A small multi-label audio tagger, trained from scratch.
Model: 5.32M parameters, log mel input, activation swiglu, layers 6, width 192.
Data: trained on short read English sentences (LibriTTS-R), 26041 training examples, 31.9 epochs.
Rows from block 3 of a small multi-label audio tagger, named by matrix and row number. Rows with one number belong to one neuron. Each number is 128 + 32 x the weight over its row's rms, rounded and kept within 0 to 255. All counts start at 0. Numbers have three digits each.
After each neuron's rows are labels from the 100 clips, of 14976, where the neuron reaches its largest size: "loudest" is the band of the loudest frequency at the time of the peak. Only what is clearly more common there than usual is listed. The data: short read English sentences (LibriTTS-R). In brackets: how many of the 100.
# gate: first MLP gate (model.blocks.3.ff1.gate.weight, 512x192), inputs 64-127
# fc1: first MLP up (model.blocks.3.ff1.fc1.weight, 512x192), inputs 64-127
# fc2: first MLP down (model.blocks.3.ff1.fc2.weight, 192x512, transposed), outputs 64-127

gate.283:121119164192106130164132146179158154108137091180069123127104121104115141127089140182138129124127174083125141165171143134123129127116157156047170154102171066150165119089090159124109076137102129
fc1.283:123173144095163092111092144097123121065163174100176113113140099101123160128198174086166091144102102171148092051100122125150145123123074135133092093116159152059098125174231129151193131137154091
fc2.283:169128152116114058141120128099068094132118125182085104102094108158127150162109140119081137120071142086106103158115081177159117120070105155092175118114138116099034139115132093124097165150131125
loudest: 500 to 1000 Hz (56)

gate.248:005090099147113088089121141127149202141171136113139079174099117100154119115121129124152049177114097142161114105109099167124130159154137105118122107104085121130092144083083138171179110177124079
fc1.248:000111115129144141108133150115139150129156072074179098141116106149191143136128105115137039141132117131144127159103051150166156157136123121105135133131121138149105165083093139136203093147117168
fc2.248:135079172152147164169125081090131059117128049161146136176136193120148117076121143126133082145174153109107142119118072111162153105125093189142112110090089134162127114144160126126175104117111133
loudest: 250 to 500 Hz (30)

gate.178:073133161144128104177133142141151119164161122139119104148113120185131117151182153097145174042077079142135125099123098165092136171134085097150105152080096161119177064097195095096147188099126142
fc1.178:150190128092142210110165148119117120079094115147144137132183121078135084133114099128170120121131105111130134134133139115184094144109136153103103094196148064187066124144110135148112113130089103
fc2.178:069127165131089088149131111129101143075152054144133096141131124162174115170129165137190128182126066080150154091119111131138125177174180106054128110076129118115127122079139116087105155107074142
loudest: 2000 to 4000 Hz (31)

gate.175:144109081131145129156122143104144105106075154177104202097076072075094134121079130097049098180110092099097109119129156094157150125161126119123123101139137196143153181093080152160125123105157129
fc1.175:175126110127121096172192117120120112135130174097144154148098057108136188148095073154062092152162085113098106109156117072109182111183106118132107124181130183157165175117053146129074071177116130
fc2.175:111182113163160120173154183103061137172101166137118110124153165132136134118143154161118150163203145172118096101103153128113080213139151114174094092124123117126118141091159149154183144167103156
loudest: 4000 to 8000 Hz (40); 2000 to 4000 Hz (30)

gate.142:161094112113092104116141171119103066143106123135136150095147137141100157075096114160112086147123152140150151165133152081127146144138105142088167143069095146130169125170119084154142102094165214
fc1.142:143131102163117124110170059104173133121118135093154118158135132172121180146151093159164143099171152097138113142105100142118105108125197133146119100130156139071150115110175095106136113150034155
fc2.142:138100075066150098134093137097108151126155093151213133120185132101052131158161149142083145158152117149155181117110097164159136121081069134066120067123168120131117144132126087115142150108157165
loudest: 4000 to 8000 Hz (30)

gate.81:165158138153154077078176131068146099178096116142127098098112071092107154105143112121120103100170151162157150106172071149115107116085063075052102075117152117104111097185093104096140100142115154
fc1.81:089105154098145183135093138148102125113168165085191137124153168191138123149140147148139163177077104125068154130095214101147166164110178179189137128126079138120171132135158118177128150114136061
fc2.81:133121111108189134134083081140145174177134127117147133153183160070210034144146156136165140109095128168114069183148109092126128123152178133101095152117067102127173108105163119103099134141181063
loudest: 500 to 1000 Hz (33); 250 to 500 Hz (29)

gate.227:152165086125106113174140079147095133092131112129095137088134155109107165110105154126133191161158154148160170109155144111135132155102142107167133076133180127092141104101134066092151110081174115
fc1.227:118148098124159115151087096102107172145125112076105108151122119120067094144137131088117164135124177132089156165145112095179148127158185070164106139111144123096147074155017166108202152132115160
fc2.227:121174131144125157145120082167059162116127105143148106076139111178184104124135137158152111149146121157092141113050169167141126099146146137194169121095157098077140139116154146078138181154180140
loudest: 500 to 1000 Hz (28)

gate.481:051121118159120154141142190075134110150069170180147084121209160135080070124137093139122144168184134147177124132132115114091134085120077137144146077154096142094126149150096078153102102090172120
fc1.481:142140177167178130125137151099067114149074157047190134129195194121109061098118171112107078132125114095165166094111165127084128086131093106087135162081135193156116142170156095123170179094108052
fc2.481:090101098077131190132126114122118125095148148138157121152121175120117141150125130110115183087049106100111140141141154197068161131168070145161142143106144139080117071104163098043149136126076156
loudest: 1000 to 2000 Hz (26)

gate.445:083125136169111114116078119076070071072124139100120112134107116142142137094047080140133161147181037143076146152120122068128098157094113139137132119094122124117127119130136106097111154118104086
fc1.445:135129142141064123141084115100085149083076069108148097102138152165110193138104121108121135102180098089092145157132150160105098091110150100136107116089111144088111129132105102137143153105078109
fc2.445:180110127173171110127107134109165141165166154084133121160105105129108176139118109133136079149092192117135116163103082153163156150150239132117187116132104166184138092139172120110152111081090147
loudest: 4000 to 8000 Hz (49)

gate.422:145134140108150147109085182115122145151170111119104169109153152141133132152109130085148122128127067111150096150110160188152123118130185158157147151129135124085138162107122135088103132180190094
fc1.422:112070057169146106081097053167170111101103083216128124149101112149120109136152141145139133148155151090095139138085152138098183194140113136135100157146135129103096143111152131119160147106133137
fc2.422:085120114121114173138130135117150152117102128120145147124145155123124148126189160094096116134117132135149100122189097147133143141075062123094117183152092149113136093175131098095108113109172117
loudest: 4000 to 8000 Hz (34)

gate.45:119081131152099128116142100171170119099137139135128133104130191121035131103166146085115095074098107095144127089107086165129106162161194157104121101157105157132205117129153121111199080133092097
fc1.45:188134169059091120140127109081092113189148112100094099162057150069069128168144117139157092088149105161109155154138138145125117131140083133160081157124079145116145099056179142097168135137130164
fc2.45:191109143131075115173093079137105080108161132134134163090087164177131111124155101158069129155156100166094204128087130103102193077083176154102187130174164116183113117143183170111173139110108144
loudest: 500 to 1000 Hz (27)

gate.410:102131091154135079148130091088130102081123074127142144131228095136100164138188111114114149157133167144146153157161139098158152144131117105121144226162069138105054131138139079135083147132137150
fc1.410:112170216129117156093049148122129111113196175100178128128075124158153159111119149115118143120129156101085162060141128173086124143154134158135136085141169131112169109130139181111172163147159100
fc2.410:111132129105098151175118149089122108124159068116094117129103117181062144096128129106144080144062074134093079112130150067101113127161066141169145169123126160129114150109174134120100090096148103
loudest: 4000 to 8000 Hz (37)

gate.56:137076174104189129109167135166094111094128103162133171137098122096164062135077153046145099153121164124096143137081103139175162140145095202129159116066098180094139108146112106104146124129083188
fc1.56:132058158128168120109129103140085144131132093147116176145136098107153075150074140031143117184153117137099142173055106100155151120112105155117146088063077198095124130110081105119088101122087166
fc2.56:035099218128117143147099106145163136122138097079129136130078119067065090143117105158175107121100139149142105140132187155104162113115148144119106101151101170112179101092128170135086129132137139
loudest: 4000 to 8000 Hz (55); 2000 to 4000 Hz (32)

gate.448:107133135248142185197145153171072129110154115091117134145116107184120136144112137139125113109081147113170140149120080115088121142167107086082118133156157104154136062096033131109085124107132134
fc1.448:126092093123123133143123155100108069057155162119118169101160142104118116122121193129110129108086120200120151126046151148124106150190094150167128182153098166139147130160164108148170095113075137
fc2.448:140110141127100089155123063101083088122096102117129150102155157173118124105190083098109065091196131162068159070137173112156056130152169161097101115116143109020139146120177118160135151116135137
loudest: 500 to 1000 Hz (57)

gate.16:118149172144126110122154123093078091124129118101083137184060149110063166117168175125118146140113145084128174111123128124086123150126130149080179124108112175160110151156138086094132103170062092
fc1.16:122082161145099135151113083078074087087081136153069098130078152124155125127141178100117146110170133094154175122116161124147113163112216125112129141071148181143107151120150111090140125149095119
fc2.16:109138063149115069105170048162128130069098140107079112197127064115120148103129129111151120178154130069143096168100131109104099152078109087051101123105134137146112134094141133166117145145105148
loudest: 500 to 1000 Hz (52)

gate.313:098108102156153161159107100156089106072094106115145110042164168115131106103147145148149096128143126130126139119132110080127164124213130162105095141098125138163111102122121112038126126109157124
fc1.313:129150114144122158155163152151118082133219126156174101092135131161166088132135125145169124174072142148120143099074170091132163112082145107131096167073073097103110122097150116166102083107131157
fc2.313:131160141061123104126131088134142160115149078136104112100181167148136118143044174138123095179106147158068144119133101095131073101154171127136187140119090141128148164044100094097140120102125142
loudest: 500 to 1000 Hz (38)

gate.179:059148101124116137138115137207188104121082127155109186092098088134131088056108072149135068091159134137130078123151081128146104184100142165090118131135106070115165101147118158135128092087195151
fc1.179:132099116145149083144114149182163099124095117163090150108119099053141123016113140077106120121136189139083088150192129129084085123076093169155100137117109124114145128162110123169178096096142190
fc2.179:152158111086112093137147113130144132162170071203176103105103103171097159113130134068112099121103137060123102154143134129092100147093134094115130133080121144165124144136111198172135143137129114
loudest: 2000 to 4000 Hz (28)

gate.364:148095155152153145152085188178176080154138160113117135109193106141073149084121063153182140160170146087188117088105149148163130166158126092184148074130103154041127183120108108117119149131135123
fc1.364:129138209148123099156102141160120127196094099117123095088132101157076132125131074190159116162169153114153160135120113112118123126104140110153064058128095191035151131121173076109159081105115088
fc2.364:152108159106185083148142153113166106083088154115121121142145117131126114127145095105081115114100117126136156116133153126094147122109143135124129135113120106175136143122099152170129131110126155
loudest: 4000 to 8000 Hz (44)

gate.186:191149121122113107110148154114103146148145109144147118119076150089087139113129134139100154153116137106081124187116127123068147137198171092108122119083122108184131205139192120155130149130108110
fc1.186:088116191141145169134132087096097144122108083158085171142131133135191148096131117119151155120140107155118102156090203081172129036149070146125102147128131127114160061211047138127145139133085171
fc2.186:112111148157078121126177120193116120122114132082124082147112145126148152121135124187100088080135152145132096088115143179185136104132103132165166152045056108088133117130161138142109144127100173
loudest: 250 to 500 Hz (41)

gate.110:127145103165097115164207125084138159135100150155153107123125099121116103084120085151127121117141163102076121152135142111169102117179113136128162129205124123083145139143059115173135139144193167
fc1.110:079043144149160178090160182182084127090118170184108099123126141151134190113172159103089139106129054086150107136210177080078129136135147143152115168081140066116122131102179127103164186141138111
fc2.110:110144158059109109077115124172163112109134046135118074158092143099141089090117096106176129086135092184118177131084129098101162162058136151144101100114111155157085104099098121063176098154136097
loudest: 1000 to 2000 Hz (25)

gate.382:072072115126158106117110123171139114117104159135101118123157169113114087083126111156114131148090147102180122147111129106132102098144152109145088093099113229114132160149140136173189149082126145
fc1.382:091129145058126112126180124126111060093101112105097108114218114110205089189109105110129153119176123135130089178111082112120095113113140129159156112090135207091079119169146138139107146113093147
fc2.382:163161138111111111171142128095155149133071151102128135169154102082123200131157107110126164152095072151088126172167114107102142131076127155140223145166121183088115115123160107171141130163162118
loudest: 4000 to 8000 Hz (60)