From a checkpoint of a small multi-label audio tagger: trained on short read English sentences (LibriTTS-R), 26041 training examples.
Rows from block 3 of a small multi-label audio tagger, named by matrix and row number. Rows with one number belong to one neuron. Each number is 128 + 32 x the weight over its row's rms, rounded and kept within 0 to 255. All counts start at 0. Numbers have three digits each.
After each neuron's rows are labels from the 100 clips, of 14976, where the neuron reaches its largest size: "strongest on" is what is common among them. Only what is clearly more common there than usual is listed. The data: short read English sentences (LibriTTS-R). In brackets: how many of the 100.
# gate: first MLP gate (model.blocks.3.ff1.gate.weight, 512x192), inputs 128-191
# fc1: first MLP up (model.blocks.3.ff1.fc1.weight, 512x192), inputs 128-191
# fc2: first MLP down (model.blocks.3.ff1.fc2.weight, 192x512, transposed), outputs 128-191

gate.60:128160092148132142109123150157110197162115142126149146118091163121138130091193144139105169140156161172089133145122176140200124128114123099098071173114105128112088162145167042128114140042113115
fc1.60:118123148115105133150143103088124137134144133141120142092139112165120089159139127169109108111064093156131117051139052125068137188163171197144177132147142113105147106129072158142151111143157127
fc2.60:078113126135133204146118180108140139115156131152163151169114152144132134146127157160121081119155118133133135188112065190172179125190137062116104099132169236165093144189171145126144123145156135
strongest on: the word "cried" (63); the word "could" (35)

gate.374:166126146137151124136148142110164138144114100093086115166071136154185192123113135116126129156097133168088134136156123106098156145133136180136090133114134144160185215115104122128140174161138138
fc1.374:150132098133075128103160126140139081144224146111096135097235111136102083151136134171114127085057134149174181110145133138158136108098174141112154078133094150108111088182100132131127061143140099
fc2.374:100086081169155113137093163163107118148177081158118122137139114111097117117142134144088123119136136176108143214133109193175090153210147120154127162156179186143065130113045122139128182122196088
strongest on: the word "cried" (66)

gate.330:140098123113123124099142125127174073101137109102109100101148165081127108120106138128156124151084149110193156140136106201112074119080097081169134153098059069183128091175100139132131100114105111
fc1.330:113062116137093081102155224163156141142149115088146205104087157188105090153134095117168144054133163085134104075097132123120138132140112116143151124120143070142135173130079132114153091140116161
fc2.330:194159113122172113169079094134195076105168155052128137142105140221160134081189088034142157144107147063086140132132132111111118169174098160131150147069127083125132157117126074160119147139162126
strongest on: the word "well" (79)

gate.499:108127138112153156077138109176115145079135079164093127181151099116098105107124106070071127136126127203144111119200117105056110072115127115109140134247109111141056134130138128195153103136119119
fc1.499:100120154171094128173111160087109120208100116089111090113145061119141100139136168124158176095144141050091121143085096126160157183138171098132104132061152122108224140128122133041113166162086084
fc2.499:130164147116141131070149114150122134094182095119185102097118106191101123145177062154125117164157184091174081151113073117154074071152141143125140121103142147153109140109079149135088123042101107
strongest on: the word "a" (49); the word "to" (46); the word "what" (28)

gate.400:138177150129148075095152128139106149123107098170141138055175175078196142143084084070120122105157206147102106166156117141105141099155123127136112160120131100145166114144142130166148071106138137
fc1.400:112114135110084158170100183152175126120106145159122139186058113109133122085183154127117151123149091120120138125129172088127118146151163157115168118108100105090116130144071176114046177168095125
fc2.400:069159118118096131122157104153181178135101115083180208086140133145158159148100119143054128160109165013075116126128162151120218148121097170109120159163154139119130163142105130132150125119101121
strongest on: the word "where" (51)

gate.356:097093119184115117138156184167157131090128111118206147073167168073130125126071126067163118149146110163079127125125163097100107089137116166114130127129047125167164194115114126092116110116081190
fc1.356:182145138096132107142043044103143135128129137080082117129125094196174101121148116125122174112135124111131097100121130155150154147078149124137136139150160087085133132164112197187173133150143142
fc2.356:147035101096131157159135088175125064069162161110107105094087136130105103096110147097179161109061180152153174157095153180181074132189167134122169130150147143097156125137142133137139143107128059
strongest on: the word "cried" (89)

gate.0:041140131065185163140133037132113116132138140104163133097202137101120140055163066143159120118165108138204110151135167126178126091108122152109092115096111103211173144092104145182103161138145128
fc1.0:151088117109140200107087160182116100116140102122091104147113156037204114095098156220141132120102138130083114057096110156110149151136120151140131123103171159150149125152134101120160156097120067
fc2.0:091168078173120165100090076132180105116133125112104133087147139083117169112136124144109156044087160168101129125122135145146158143126114112101132120127108118199125087118126093094244137097097123
strongest on: the word "a" (30)

gate.332:081136104164141146141139153100144185122137107069176161115121117115131104079165099108126124132113097155116133099078132171175077155120078100124168100091086140067212089181102136119141150148103192
fc1.332:144117094110145094140135121137194110127140176210093086108160126147119153177111105127107159120137106153135111135108120114137178103101173077146116135161202142161068172112149116148077168146103102
fc2.332:080127110094155098101120135109154136091151104129134064164147148120121165070109164131104108170083080151109114122144144109069146122154161122101133112111126121141071122147205143120184056146161172
strongest on: the word "a" (33)

gate.110:193136163126132132127124180115122197159114067205199141140126125141153088104126163127100106130132144103093095085118169130105101171094141084131082123131124018158089105169099114140164153074126152
fc1.110:086119128166102156150145088080185073154128131105144151083135157141113155090122146121135140123134113121118130145072114133084149109116167152072162155142131157169153164121187116137116161137151113
fc2.110:164112097142180112237152127182162113181063102119191102157139109123131141157170100084090071163187109068110192135158149123122114171168096142124112124089170088136089106171117127137108152124114171
strongest on: the word "come" (67)

gate.117:107115060148104104133118159120096149137153113118155163078161108142128188098131136126075136106091127116187078173100086111087114122089099157119080147185134164163120145128125120183182124162102133
fc1.117:123176187076113129105107132169169101100099155192095097155127157124103067178103130129201129152154127138125159111136150175159171182180111172132153085095129061067177090140120171092134123115130122
fc2.117:151150132075133101103137139149145142082093124122133129088130181132132119133145099126132060188121075105126122130124138107183138139133200121110129122111132112126126140086148035136127091126198154
strongest on: the word "well" (48); the word "no" (38)

gate.31:161160152187134135061158130176047115083096110133117164119106198090104138126131121100125115140134123126167200131063148118081116117104143127111115088159049140151103088149124114152104129136095132
fc1.31:124143101189189153056194146207105144103097086126095166115103146127098128109113149072124112121138147171119081083141088111044131124074139082111087124106115113168134170142154078146176145159092099
fc2.31:144094107115127099136132151077191128132115127152116151170117160100131129163121128172102140075118137116154093117163172158071173136193045168122121196156116171168132107137115113189139144217123167
strongest on: the word "a" (77)

gate.1:132105086109137138078151115184094095075196129081146102119133142180132115108143141122148096124103080130093098126153111129163185113162122073099104227144195082178094103128101196142141164131163167
fc1.1:180112096172108130111095149162166087120091138096130192150122098148174126164134169127101169064132093139117132102143084136136119068142064163100108113170127143104119105113161063081105156163129158
fc2.1:130069109125121173106169112099147113100091172150120129106099153122103153131144147100193208124151123103110114100167169191115125127105133076096107122128171171085071084158080102167146154127125122
strongest on: the word "a" (33); the word "such" (25)